config.yaml
gain_aug_db: 6
spec_augment: true
tokenizer: "char"
encoder_activation: "gelu"
encoder_depths: [4, 7, 4]
fusion: "prefix"
decoder_width: 256
decoder_inner_norm: false
decoder_prefix_bidirectional: true
decoder_tie_embeddings: false
momentum: 0.9
orthogonalizer: "newton_schulz_5"
Rows from block 12 of the audio encoder of a small encoder-decoder audio transcriber, named by matrix and row number. Rows with one number belong to one channel. Each number is 500 + 40 x the weight over its row's rms, rounded and kept within 0 to 999. All counts start at 0. Numbers have three digits each.
After each channel's rows are labels from the 100 clips, of 14976, where the channel reaches its highest value: "responds to" is what is common among them. Only what is clearly more common there than usual is listed. The data: short read English sentences (LibriTTS-R).
# convs0: first width-5 conv (encoder.blocks.12.convs.0.weight, 192x192x5, each kernel summed), inputs 0-191
# convs1: second width-5 conv (encoder.blocks.12.convs.1.weight, 192x192x5, transposed, each kernel summed), outputs 0-191

convs0.172:463537561418464515476532544503535579487505493565471534467531568436457504480521467482549485547543459455534483489458556511495486509459448477459487472535585454381424459505544478471562423512512508551514402465497523467478506482486539418443445496465471484515539473450455444542490475562482497498412422518497515477497518483437461570469516520507495465511500534566445477541494499491502487525545518437454441509505545493437557451478487475490544514511411434532499485547529491464467587488520481537510449500508548528479486524578456497472456495486514452506411461513544473509435562509481522489
convs1.172:490475531436493462514555517469466524454476457416456513515522466489584489484566475538434483551542447521510476455435532414559518442457515512493446360528493485492502481436536534504534511521452526498465571465528453500525561471493493452446479488465387473455472471509478422480510538429478471517577523494494485452512428431554475572488526551499500509512498544502486473504510499507553492558574470509482445486525514530581497490446504488547540508583500450579483540490519498503501515566528454505535529512494534466483487439431507531484479544474419510531474511504500465513586571514469552473
responds to: the word "was"; the word "it"

convs0.116:397522418491482513449454491485442499544499487530497508461462506534488521457412476481538537489496581513519473543459517512488445514436493517483575481548479506565538535409484495560466424499519541514481557498424450483497425463565419466470599519533509539537491487488495452461518476530513544506472455487587521494561501480492474506474511461478466476473463443427514505452397552471502432497484519528503437527505510460496526471522502531531541500411495495441475430491507460516480522488473437464478513451592486491469462469505546466524431505506528445464487527411547535553491462498529527591
convs1.116:497475429480450435468448434492520506429499472579461484457477531491532464499559474557532428513549538562445491506492497417466518506546513546480530460543493587481506527426437477451506517462420501442508506532444526442528547495485484524525447515490506463452503528475516535475508507534552497505505531490542481517497503530524418492437576504570524486524513509458521521498454451494491545451568494441471445536478513477526525442519459489526481467418466541424530498547521470508519529513511479543424494525488595546482448568466400489525477385520490551535593479526540542520515532583483486497
responds to: the word "was"

convs0.26:488584529500500543447524478470498493434539530476518562492518551552561518437467497473478456545479499472500565511492478527523487572448420478489513481606445489544499519517534415515431506443561496543436460488525475493512502512492424481466467505451515449483541468413463487396527522531457563558429426453492496442482513526439567481483582543490474481476550523541517492486485492551485502455496523523421474491568539476526521502526563454501511522581495524453479433494490507468507525497508448510523558476565485505452469440544501477472574509442510573470506506534498439416580477510502514525
convs1.26:537524443419537494493513505425445552509523444490466533506501517543540536520519547476488487445517464523471470485461494626547518453569503476581577474482424471482544542453537497598527531519549470520492471446523507514518454507539506535560503468423514509460466499465426437523571514465513449485482449493505436516573484528615464475543464488506544516493574477500491528500498499476478503607526499515395506464446548545443514487501527495613483472518532574492408470500528481534517505438569518481571531518451487503534498497478559526474485518500493503524538493528455514541491488516535481494
responds to: the word "was"

convs0.185:499433502490539465544479494419641495504530496555506521475465468511546442492482526489514514469561591520523461538446514476484456451450505525483537549454450521479478527489400514488513459501499520543524436542415502467573516500457428522433525531521558543579473476507544578498519603541496519508526498519510524511453486486473536511506484430501523483541527511541488541459526514497455420461461504507510464599482553471513456509483505534541451505506530499443541410496466492492604450483595488549501510484511547505514534477527587456479523480534479441520471545497509526579478531483522495568
convs1.185:459479442454492513461513516508444529508475535493565516525573518550529502433463550587443509445487538559563537572468496466473535526513520503516462467534454515526559439557472568477499461522481501450474470505533449485522477435567448517571477457396452545521489494534546438451485525529478478478458565544511469429516473514499517544527583551453428543470500601490461570445498511500482524422444536492489470501506480490531525537526455468488442489472503448503516528572442487487445480465534529505509562509476537476449478524506444498511496431511468469425547471452487477479503394541461563503
responds to: the word "very"

convs0.34:533529584594478493513553469519460490498564465492459522516504510506522476507482500457547548506426530562486542483513505526429515448518561477513468532411529522596442444527547488476509593482523543512514483505482455529521349477531543529517569502588497497522538509365444495559482402486499452532425470481547518478448447493491508482518488494519566525506475483521549487498471421485542513493537498510503490514476393489566540465521533506508456486493502522526524507532490499539494537518477491449523576496490486520490484488439516444554599510492484514485509534522495521532537450512475422559
convs1.34:454471469527496532450504488514531503470478474551521530493530513464464523504518430485549495516446473488425483446519481583470464586488458525517512510390533506451518468487461495475480561594509513558503416463489487533489485454542550579497537505483515479503462499494466490495502443540567409524488567520449460434538439493520522554491537499479523560518550494541562541433515474464468535528507581464493570483525536492382503438502468508497466527502495517585475417446537538465487542493568558463514474445500488520427471461524424516511513549472468503474469515569499420470447494562495489450
responds to: the word "you"; the word "i"

convs0.183:477537508464476471525518549480510418507497485547474475454469506471477474514601538359503497476511581494518409528521497555513467515484478530467541513533520408512517527462540497521569505499559489468464447552508475593496471550488505553524458526513495531491513538579563547524464577450533497503509493452543505410514477495512541513471533496516518485465471552466549482562453498513465455580500523516502467517517542503487579476495513472480470538414535481470467515457555495517467513522480529465572445461564540459460506536534422501518491498461529507500538499543387533457441464442462410441
convs1.183:533527465503481477570480528504455486517427498481463531534532535513473503456555450515576498522543526526512502506512500487495509472490502553478534462530476524472528545546511434501543555504425431511454467476445442426463485496539559533464479581495503448479541495443485542517527423494450460459534458483521539567497459410488549552483455472459506568539485437419520559463437494433521546439531508472416468447446556531448479484438521514497521458419527461525520545482482425514550499437463558522488563480498552485473429454433463509473450450462515563462493491460528539501509531575486440536
responds to: the word "was"; the word "he"; the word "is"

convs0.73:531530461530452536469423464473483415445473459540445517472472459552526523510462509508584460481515512496524459560430441504504523577480453519517499502454564547488498491471476523505505440518451491451546560513423540479505439594496505553479481474475520519544499519526439428494482503445420453489549443475458455501497496467445473465496511528477515528480552462488447548455588514473567474528569517529454486465466493529481480444518511488501511560534499493485496478528540502383447511486514505476444508423523506478518507533437542440584414482458497505457435489440535528513459516495407421464
convs1.73:518473440518457513509503444535542555479540495582559484414444495582493461511516585467555505450512497539537549466415499524510473487460536579436464517498496528551414574552457455458441458491461480533499501497459492560535475447458472537435506499500481532515459480512513528492476434531511498467506526488458526537469502567493541502491482488554539437505553547508537538568489556488518533487432547456494495518473490473549569460447530522506520459483588477506512442504511441574538550504531554544485424509523528542518544497576495521555570442504432507501506576529490556506430573531509482544
responds to: the word "the"

convs0.173:496560563531559436537505499467473502475513511482516496492517461526535446493439502452583555471531482508477536450486502503507463443467490502527490478452525494484449442535492549439505470441498552457498485506446527485431450506545503507585534534527506514509479503496494538499505604513472518460508556560448517577554436470514524426460520563480497564562496475521503467420534487497447446560473526542533485427451496526457533500520487545491485521428526499453543500429424555601560438501565495442502449522561525575487504476514562406519532449476532507443474514506537489521482582543431500511
convs1.173:492492503441523521422485427548440474496515463434470564510442475502494548487526594500536516485508440496506518567535526520510512540483518498521513557507483559513499528554434496450450520506493558448494459498516464509539349514536488553558450499505495451473435462519519470448506370465461594516499571574562456505546549499460567466467528536509529431521509506514471415518482548470543476473472542477479534480441468554463473547472506497474552471534597508455524493530465492468469527461542457468473526452530506485536550526594483486502470484564498495514460520471498516530482424495474516481
responds to: the word "very"

convs0.164:497476483532504511502524507432560578546515451474581486549499482493494480484525468558477584529358539457501445495546506491360514509436536517440527481548512573471570534464482519497555510509494450520553520537428539466501461522511478548545510552499486471533503481452548460448515517483490528498551492468501487444478610492462414562519528555501455572527466466479546524523566457558529508526464546508426469499518483544484494506484505528494500516518451485480460528584483470581529495578516531475494484499484456507537521468483501480546533496487506551427449532496495500489511518374499461502
convs1.164:505463442496554522443538520467503503521511531577506603499511490525544485487481446542506456490523483543442443482495523510462498510581529493441482385501509522471565554492497489512410542476498501537515497434460457453490560517493472498500484573439574498505526464546499462517542537486571560526489521479532499469449499473509428467426434533500483544486522396492518455439528474448533550538499500454474510517538491488456505460520377554548518489511484440508488483578472579475536631486541561525526496528509502489541474522475516582486474503496488552518511455495429491532463497580477487467
responds to: the word "said"

convs0.17:558567418437462506536457440513482552478503516406530467444510497435490455495566516573528570492527490539476451485377506457489527534540430505463561480527526505484483501489515542485474459444462471479453574468402502497444499531491446491542493537527429495518503490479565467512486485494397502479432482525554600443491515528581477506545491490500570509513524529507500476525514500524530501507435515501478462477479516519483477383519503534482459476520503490484461513499444484491479521549426491465487585523537504529505488513493486448450448545489533509553431425508578546569482479522441533523
convs1.17:417468586504501547499523541551509459508515563540511468493483540453527460465537519442482464483493494485537462480486559504507490450511469553546462526497524505599466480455460474517515538570505471434555451452553466521474467567448568473471456538500434519538476519425491492415478505493516522431561492468543526452472504510509517509488486493463482467406548511498411486430504504601454522479596528448420528498474560512443528595492423514465492538477450503552519481451459538448491475467502484509538537510561451493471465554502499510508502539510452528528522439482508502592449426486502547501
responds to: the word "you"

convs0.124:491439466506531462525440547494531527555518473458467478499445481505577493500510468532519473508465535487451466535468509485510419482516562445544478471487475386462530464479488471500577540518512426411541475488519460475459529439510498515530495561471488455458506482511524484496544560563482482488560553489486482534468523525500501509515398516464523546493469499438496456484566488471465471425548539538548515425418452491467491465512508471525513542466479513485518465441412504465541499573500480487392490575502502458457515458456501540528490477589497422527475520468483484541485510537604590413
convs1.124:484484512417489457427495529540498466528561472431565506583516481542541478517515553508512501495512545582552481505482545503497577513468464474541515500497432438449555460524439472491429485444507415503525543527514549517555471484485448551507502480425509442425484498573467499497507453497571522512499447545464492474568464466509544511436641528485474591450515426509473478438482494522524460558497536568481536490561524520551521489532523473476523503509442545458501530491527514535480566515473501577549528491544486480539531558544495522499500514469562551443412512500495492557524496529491505559
responds to: the word "not"

convs0.98:529480558476572474507500502504644421476498509486421520497482519536520494442484442508419422510455559403475429493547492512451525525498513473489495510518447509447556471492527533525556520537528473412489469575465451569523432568533514493491543537515502536456493500477470476472561527557483507514544487480477542491526560476516481439538490508539514479540484495500478491516480485533529507549467552545501456538451534513491476516466484470540507497489492523445457555582517518521434420420440443486498474497517397515443474574480444451533590453600476512442524491483490508473476520515488527505
convs1.98:476521597437544518437466528459479478465493458471494564472518550467511466568545503559451549447442440550512474540529507536533556451463467493531545521612440461532493524492552515524464394481524441587458542468510488513468486491526498503536504509434483520426498534456455452514487522465479518538474471541466476533455479440542525505480551474457502514479506592527501488469486535511484511575501412540493462472556510527528564552500522453565461472562533594489533500467497428475455451440466487518511505479465549440546491492510530504482471472526489457474524425557497430599520480483508539521
responds to: the word "for"

convs0.3:469484551456560491519410483505531601527463524464488553532473459505505463538507540556485494522453454484484415542515551502493503504594632555554537519481480456499504471513455511455538494464590511549507442508529500472478466492527517434418457447516513499525505494438550533595504544505516570536454467573466604498524499512501502544518474563511454478441526484476510504542476444460553509539486513528428498510491509506512572436494484541492541548528489461486496573481469537530558553529487504514506621549455506447496547489498530551481469525522465504518506446523542470550440472530493520444
convs1.3:543563544507481478507506540428472450493571563470498596469542477470534533524531429468544479470503496480481489425573534480473503442418508488449532483503505519446562470546422515480445447535434544540561497428532480471508472457483511487498532506533572503494462521540482477513447497494534484488484498533464479551507480506515484542490506572579446561475543489569464575442457543543507532449605456488544515453565512477488473473572507534545549460488515457493475573470440516465422558455473494471478577541477507479463488556518514544523532454569429476500520405523496456513511520521499488518
responds to: the word "was"; the word "me"

convs0.68:537544482528480501497535499431475507488441511526463461497418461481469458532532509497499521441490430473499507496535471411474502450579518548496488479438468525471499467470501484423530535496519501548499463558475497487503588521484544452532544458486628531533441496553544475545482560537453407422499535439463481474515523486470613437449506508503533476531450491497541484474483489441543494439505427495549491525482501519460478511459495576515508488527469457482512511540474434499517522532518489525524537454464454406484499468484561478507540496492529497496528402446462494507487600446519426604
convs1.68:556517468458471506544543501453539507507535439487493497511490539507573476482504503464544445473447570565531493509543524429424511498478514513466487525556464502505438562593465457496455482490552488524558485558506503570501576454500501551527548518552430560469551543534534565483536482527526505490513499482545525458508476482535487547499484517476479490584546530463517520521503508508523533547479522442553519500554496511504391554559555594466517506500471441535508543476518443506583486544487582469513489537479597482434499459502527541500507460556535492496530356483595499537540479514473529483
responds to: the word "said"

convs0.190:512436472496586488512444429544449491459511510456438513532460455490488490524549611439511528437487460531547455486514479496499486433504567529444507526484500471460484547562535454459555536495575553433392468519553546492496575474491553521577484426484481528508517492550384527473529511446540419531484473455439548520512482537526482554550478531535488525505463479469468525460609500451513472496423498502442509493450462514519480481506546475455505540447492508465567484543500554489492452447461574509500490505457484536546563452547503528507503517519539527460494485480495514574489559515523521502
convs1.190:571562516463592466495561455507467417476536461464457483492535531471562497543491523571517476486497508523468524500425551562511555494464557512490485537511487515590558560492479468475560485508467463549520548542536484535571517496532525530544579460406513491427520504483448499491505468511448454524531545518541456485425474570505556465556481508502567528504494473490496551534480530466522462453474414463519454423583484574507555503463463464472487488497416509524512510505518530515483542472474512499412506552483437460525534450490554566485519478520554479459407527554442539495508492555510467529
responds to: the word "had"; the word "said"

convs0.135:503517572538525537495481466491525521506452490481526525472457413572535454528493471476510426504469494498450476539598538472470500516530466491512446497460451482583525493404496519515457505478533486492541533529498466444476513513462492504510463473461408447516466496478534494553506423482485519474490545538508545397489520629532503520499435420501406507482463502446477518464489518457490499534498559397455474508484434540439504523497459478515543499517501465472508485511464474560483475508545461496530472543520499453520490457469508593427477449473526446473508516498503518464574606584576512569
convs1.135:498461467539504438560541476487447485573568488438475575538535516436500564579467514503483496446555525498494465481493528398548535475481489481440548492443529529470536546482480420492548471487499448549570524510601512546476514473441489486483537500483543452539488516469503459540486486456452478430473448483461487469504514489434487537493555483476483527552557476537517448497481442527537506580449537509434479478478510434491438493508518488506482547522508464445502516559386501482490578520424471514506590542468551488551516527535536526502448496539519471546490399494525485432484470458463533443
responds to: the word "they"

convs0.125:493440535570551505487542565479425479525533447532476517550493453518464554517436512513514569462461500480473460521565552398395439517460488531519444509527542511580484531484464501417510485524549465506463453447510579489482399542413440496517590498482505415518558480523526615553534519494520506528538515478528508509535501438507510437459566510500469495517519520459490485536462503472467507444471492504532500487529486504573522508504483498456497514501524510478485407429490494504504507501492366492493528494496540512425485533495549502541512463530451532517488466533572525562519495522527559498
convs1.125:473508476508557424484508524456516594531513505568495500416466462491469443518514479454519497548467517460547502493507546509437519455499514573487569501452474461573507480578473512464528480474537488453558519422497542509540559538516425501529484529468506534467515509506524509519433514475615531452566512514482507523417523525514508530566591476456531542533480528504463493515477504489526475480452574549461522477550478551496559553483466459556588491404403451493518489469518434493451424471476541514501455531460487474512509558491521461538494479557538515501439438492453513523414451545512523460
responds to: the word "not"; the word "was"

convs0.81:606497483498463482458488480439413463503419472435499508523488455447577466499537545451514505526585485489498543493503494501544444509403475485500516557569490477519535449480460477539545480500576518489515505492459476500485498521432455503492440497553538475486434474565404426453492533574460545482524502521522531516503557485510514566573486522523493503491497557546495547499520465422492437553512517517495434522462468486505497483498516450476517534531519484440520495434475533464601596489553471546609493513537526475423517550573542457460530448488483498507471555523487515520538485525449543510
convs1.81:391443514447524521512543539507565464521465516540482527524532500577534498518574444532557483513497549443562526446514510545473504533503462552493469521499441485514536461545513496545499477547608538467441456452507479476524470475519538571504565537446496482494484512477482491463595583585473472521466474550450444510496504478440484478567503449541544469593506482524523595553414465505551545545458488511508416495536473532467508536513510481462515460476484446474461514481514460455473599464494508477553494517527489439537442496463518494490497492482505492444571442421512462477471511535481567487
responds to: the word "the"

convs0.114:513456472514437480548533525486430506555518570537455495544532434524475482469478498572479502520553501516495483501513561480399452500464475479522465516442433430456529466425456535533546465545457490541519565462524523483449510496524483525439501504554445540455508546501531440544468452407478416532532491511511453545526550471502485472574525573541549497519519509458437505479518488509523445576565520494454452477519492497434532476524516511522501508567521475480502486522498491465500551466567569516486522507502499445470539537533524399477518467405570542463472534535468558476507488363489480515
convs1.114:500511512567578496485473483486543463505519505498488590508561521474481517504530595473493517453482567527384544479512495616548515563503546513484439545512466520515493546522499485526544476517462447488497537452558509486540495455450546505550523502498466454480448545469514543513409465525362492470564512469529525600477536532508482527510528483584506529521521460502493530488472543495491452454463484486471517487489544631486500527463506519441458593481496438508496491544484408471484466450491495498527516523511453536481511503508427522503502536496540491492544547492435493409528597522482498510
responds to: the word "again"

convs0.104:510537478460409497524419503512442538511549542572451539503506579492564493575419500430533448509496554527466568513457508595544518518398447474581480505500533509497473445483497513499516431464532510503430509470465443527467514468448511533501512479541426436549489487490501547458520487525486557547461495499507534522510472453453516527476515487498500481503522468468544526496556515519508497495508471530442479496528499462476504483481500537434495530456516446481500515431475494484542432573515529469478523573509534510464511471543479515514546512505486469454528478469513539369588451568603509384
convs1.104:559475479484530513506524535517431519501498487469486468504564585448520532500524541521514518448468536513556510570548493582543521525469397473450561509538485562521552488480594480505438486530487525494540522541520494561434529488415510506504544524529498550489552520443497525453517494507513452464502502535440460529510471458454547553491471497534514476496573439533510546533513529446428564481556539517478524503511454463478512459485472512442464541495536473520481537449452543467531468379470543452441545453414440499469439509565524494504475486513530457561451505515440536538445587557550468550
responds to: the word "in"

convs0.145:503476441491488510493439519449575539470539562527490486448455464507528464465482495483556536505503528462426482543437470526434505476433532505563522444505475443512480493453481512472489484438505491476556545482459515516450514473532483533538516518545483526562458475420489421439465471529472528520563436469518525533509448537530485448516464508493523505538454468429496530452431451430536526581530446466552414488494426489483467471521501507537518501569515481513438546489499483461430416505478516509448501499522472528415499450588514480503467515478514551522566423434430531580548580557487469523
convs1.145:533498517503435517474459537559514473494483570444509440498520393613546502506530478477434465466445501539514493487468553503433581504527541553614525482478495490512509556516505470500471458482563512509503462475458499512525456495510486484527499510512510451546454480506487527511477482512594408473516447556492508485478435483468446548474503524530529494530537481485511521500394545476537467451479547570426437487471495529506517417506520485440491593520511465481464517454529487468504465446526527464507422456483512571490460506478548468542532535525445498415544385482529584484496460448520517516
responds to: the word "the"; the word "of"

convs0.139:545533580524450469547463504489550532541492460520500490487520454492537455563434488504504483551437564453505350552539513425445541525449567565505514473538493478463605515538496539444550498491490426500470562498489497501508496485403468536488513503510573518559496524549599497481480526512516514495560496511512459540457519530445416493511478543504512523542538495503479526507559512465542495529544489519474520491526485555539494533509530501490505521516514514445531520543551492541558455561570505519523528577499449471481496566517559480512593509471540563532567435467433465499482487474433536556
convs1.139:472525479483480510423452524455528497471474556517515520545472463466455458532518526468575471516451484545523538408505434527508548420445593524439519399521527490448526525507500502511435549508388538482447555509502472488532513501463515528454523549442409486443451428499403511549511531606536580478513551533528440395508514474489497442514459545490453485494520480511563543514477525444483486491517509426462448500517510447508475506548506469517483477515522577496488474499494467521570508514572501530502504550461570496502501555459501564513491497517552475515506487481511510470407512447491489518
responds to: the word "said"

convs0.43:488540499461467487505594503472470520543550431500462521434518468515505513566476533453519533525441518544459491528441512491605558469581472468470516520486517424475415558470560537516486411491434453461508499471505515513487418559410435531484466491481503471497498479522485595524460492558448499512484460474557497517486551412508587490495445474500455509501552539452511506506466433505591471502426461466456490505546484465571512445492519490499469493481516498501490483351506509473528508493544405516460495531489491480475532537525505530534521471476555518498518510555574524490514514487458447489
convs1.43:488525525474512519500572503514474472474471500543499486475512549521514475455505520474534436508472529507509513475512475444518521473456520470452506566456436551441459475571515572556518523521495548503517547542496476529420457447508515461554484481465502444522453442503577565486499531502473480542447432484492464566480496455477570482504519558492490486487514525553522506551538449478571468525565397494472484582471491482474526513559515449572425455460471549434450482459466487485514512577585482546565400494581517528574461485472533465478514474458500587458465562579488482484569457528480505469
responds to: the word "to"; the word "be"

convs0.30:512485520543516444563504489528498461543537459468543522466463516452470493519439516487548485510491497545476489466532428468515539580450472455597486478508647494527528466576464511408453435531519472490512455499399475513457494450526492522500514554488508492482538524488504464455534488464478439501499424529473511490482537478463534479479551540485433527460503508522549495477528453445529402462528496496504532490583492462497476444518514478443492493480535470502529499511505476497480481529585343469468444534526516480548516487516478549454517501451493565543475472510501507519445495476536523353
convs1.30:481526497563499504474519506501511469542522538609478513521496528456450544472454549482449486495454498553541474487505544436590455518493514506568474491516672501540548462517464463461490439485593484507514442511521518546517499414504465451519477506500435518509501511445598470500514487483431488511509458426497495500506488488514485542554479535561436417483480538460484492505476531450543424420459587424506463505473495494511479515524479472516533474500443504491499542464516468539570535494452581559459578536505523498571521478428511493521489466456463522478492543438500505486534514444511549460
responds to: the word "do"

convs0.167:464454474480514476471470496539516482515530568450494498488401508486533487514614528621474488515450515418521468456472508454549480577521533459474564456517486515452519457398484465468478458560554484443505453472456502500517466483461471443503459513462519497530451479524546499594540537573491495463518493557504375487503460477482464497504491480495470425451553496469468513437470449453488494470492511525488470514453561451537519476472533430469484511533481463459523497537468492575483459519489393504563537492471439512518564497480530483485439499524433446464505460479479540451520504573560536491
convs1.167:599507551517510446551501515510427540516545541486489509477465499538509447469536532524600562488533500489476484487478447458518575515499510481506506483414471506519523514515499506484426510539480449516459481473496524447539468498473432519501550540465500478465463490456407494505525515504555515570489504503513576501552513496505483530484516488491432554515493469483501474478524492545525575502514526441457530428535566436463387438470513564497529523503502500445508484498542443450524615481486462499438450501516520565467458458469517547493543481453565507418504503605400510487525428526479517600
responds to: the word "very"

convs0.14:517457485474533506532500521509466478464475533443576519481430512526484511399501462408537422590517522554454529545466511533504425457449509515501535540479448518481537543529451504539457465544535534509479459512494520527460502492489462466454548507466459508427528489569516570436462564529542460514522510515518478562485490508481584504573598531515492519502429509413534472497518435511536476419404514542480445486497496449514486489532499426533477531603494530507494470445497515523489531465501545562488589483534561499490529487516565535559531539498559482522461422474444476524495548471477500521
convs1.14:535509514470581511516486573480477470462530510505506545578526505515491477498401522551520551620515524482507501556433513522517528500542475526483521521488390538473495596513498450499533464491552480589437505511477511511467480518481495545555511517425544546542499469452469505531505564537508512473581455475572475502478508523478535469563536495425478492395467566556484442421545474449551512476527491513489452455515556455472550484527567484450528488510501451500456524551544421555463500507555529502556539535516481486528577500463453493507451518533499473470552459504538451507443496470445441467
responds to: the word "nothing"

convs0.94:475492459512544478481510527470509604533500460506453528445494487470557490493419435566482507556489447474491468559531463472484444498458419537497479482489425499454521495501505542428459472517504450436463521483504473432445466529508499465486556527492485554501565471515522513498575526495481493524549481500527511469568486471547506446583501460511548451526517508515433509482570472462468583477594510547523522469507462540622492413499496491543466497568554513421499480472551540519494444517495414487508445552488471451525451438486463411480551505531482471510501467515477489467485560563446545562
convs1.94:538532482470496580491538462475484405475587527492454506482571442574460548510522520502481477455424507534473477507535470560554453503441510524586592452540588482476541516511464546556522505497538550437437508514461507501500545497441447438502527471397478535407534479501489480535488460513536467552532527490570538468527498443495460504457589492427508502526505467466514422441553471478491479499468558453516514486570530443498519454473483513506469509494513534463528484437477581438487467564482510542514500569482470540452525452478515489501489554559494437461461467532467524553509490481456485481
responds to: the word "not"; the word "did"

convs0.117:535493496576511574541456450508489451446423441454587477558527553470566481515406473471486467505468463525479493477574517488494540495545548489470488570438482481528454521455505589498498455517549459434515425477517516443450488467378520495434554499511469500467507521527548492574531430475478514532549494465503555561501504491465465521442506601480462476503537491442505481486398511549481489532462475503478525483541427531455449483462493523552542489464492489493469450501538531535498513540441485499553464485438486499516466492466514503518521564446470441498513562503563454424479565521510472480
convs1.117:496551491445412478508476540507514485486533478443394569486495471598498504475481546429540512526535486456455474509510497478568456555530487512554501517468424507509466528452466505489521439514487478513495487585547486492521526507439451475494556499552502480527504526501458505508520413500571386472496413498561508527484478480518472498490536470597437548518496477518461596534448435492479480544466473510463528474490524589504525498444520543443476476458536469517493497520487538513511455553512413472577535435533473555428488428501480486465507504583483575492480454571470456501509508468441507473
responds to: the word "one"

convs0.86:497435523493501483532496468526490456526447434501510532498472503476556491513542484565515499477531470483558596487463603476488471430451475531474516488490455550458553501444516513505551534452476503513563573515445479467496492520528562523485510493562411540477434525471471493522510431481493395516528466536462505434468492549527483448500448517496464490504557504528548521551464439490431557477427546508455516601505498577470568443492511444469527516480558481495478470467475521502453478542466427560475520501510450519476599543444511530460599477499508470537488496466547497515448571529483498588
convs1.86:370516590481487477410476499467465587479517527548473506505477491502554585518557519532471414562578505469498468465482512511557432514506436475474493539492526503466527464484491442526480547557538530470534481557539509396465536546534545494528499484497551466533450467509473490430528484526495528507549494459532456543490566521450479527536518536468505535493528457516536539534485462469489460463525520478460495545498426441497546534529448467470466497575551514595447540509530492490530528511458484505451557476469468470565545503457444622500494459468431477531508476528504536570529509490561508458
responds to: the word "you"; the word "did"

convs0.129:452498514539509451439535483446506504460461517539434515516485487445533495529506465547553531536598518483368505507495525525528465463503482508475496516511498481538539441561455523493554447433490450501528567445411488490459521546603496545411562543462525494474528465481488499513502574514468460482475521439474583521487555498508502508462471526496478499520558531484497533472444495524480469471591525476541503471486522482520488548492509609518513500507489464438461515490490573472586446495473471516465526518505408504492478519536468420531543413484524490446406469519504456514427540445562510529
convs1.129:529567443522547482550420525492516462502526410493455469484488506553547496589527494540541446461498507472540415460533452496517530487496537485469523464552486524488568450551473514467503467548486499481523570454477506434484508474532496517663469549477607486492491571514513491536507482580522447518437490436539497529510408521472558498425488489496463476579471527485532525521479530578574536503473495527499474513480502467511491468524496493456512498473524488519531479448466593492505542480490458522474449517447494509465453463460540548534421488510464464534485479521467498417496579552543450549
responds to: the word "him"; the word "with"

convs0.189:458544501475467544500514517534507485445467455458552529463513527479471482437570487495494530503419504503489554518416503457524354512504488552522534490517417506474522481494494500508541486394495480458506562442476525498504455505502464455478577473509398536439387551465501526490490406469474457507492544522559531459489588498513520549525476438474515492473502462473459522478529462482511494541453480521426414543437534502527553484500477506446537474496506459459480546490431520563539490491479503557422546511460519561524544455424488469471456466451553491544449517524529479544492468495487559507
convs1.189:487566484612470438522553488495465533538502587502524506458510439474501496490503545458447504570506487474524456493459467513505475469437441472518525507546439434514471493416375579472459395459521503475548489441474442526512524490501522496445570504496465517474563499449468493476467513493504488481437475569488500527438474592524480581507474479434537566508484529505441554564430513479427593485558493501457476494482515531472502471439532561502441499477519412497521527460556547471506521478499482474507470543490485496513500528409478477474523493512533529517575539494485447510555521515535520483
responds to: the word "not"

convs0.130:493480432514516465479447459438481464486572507482518535454499470547520449464544514480504587504453439400467560430487463470503471522551479514505481510515462568582572457472489478482507492445532552558515578457462551500570524520455403427480527513459468436493455506449524446509459487467496463455479480555471510483546504518466512457459543507502477478415456456450519491485468447506498438461546419509403488481564549522509523497460495472496497494532537441472555457501455480489504538542543508464465486556424466536433418516493495524426482474506504550517475442560514418475533511507475539485
convs1.130:516492483495508573480500595571445507495532460567499498533537504453510555523551502542473555496499551537492501482418460541447454462497424468480439470504462495498494593473537503464506502484508495507564482484530456474520459538469524532521559523500517542511481512549518478480500530535461549511508522506526596477487478576543476525486493537527525449526497512477506440429504482544513486511470595549453499429505472442542513495508495491580486496565462475484481524505379520582535495464465456496475485491479481557528478603499390375505497528455534511503525510548503569535498612474451454520
responds to: the word "very"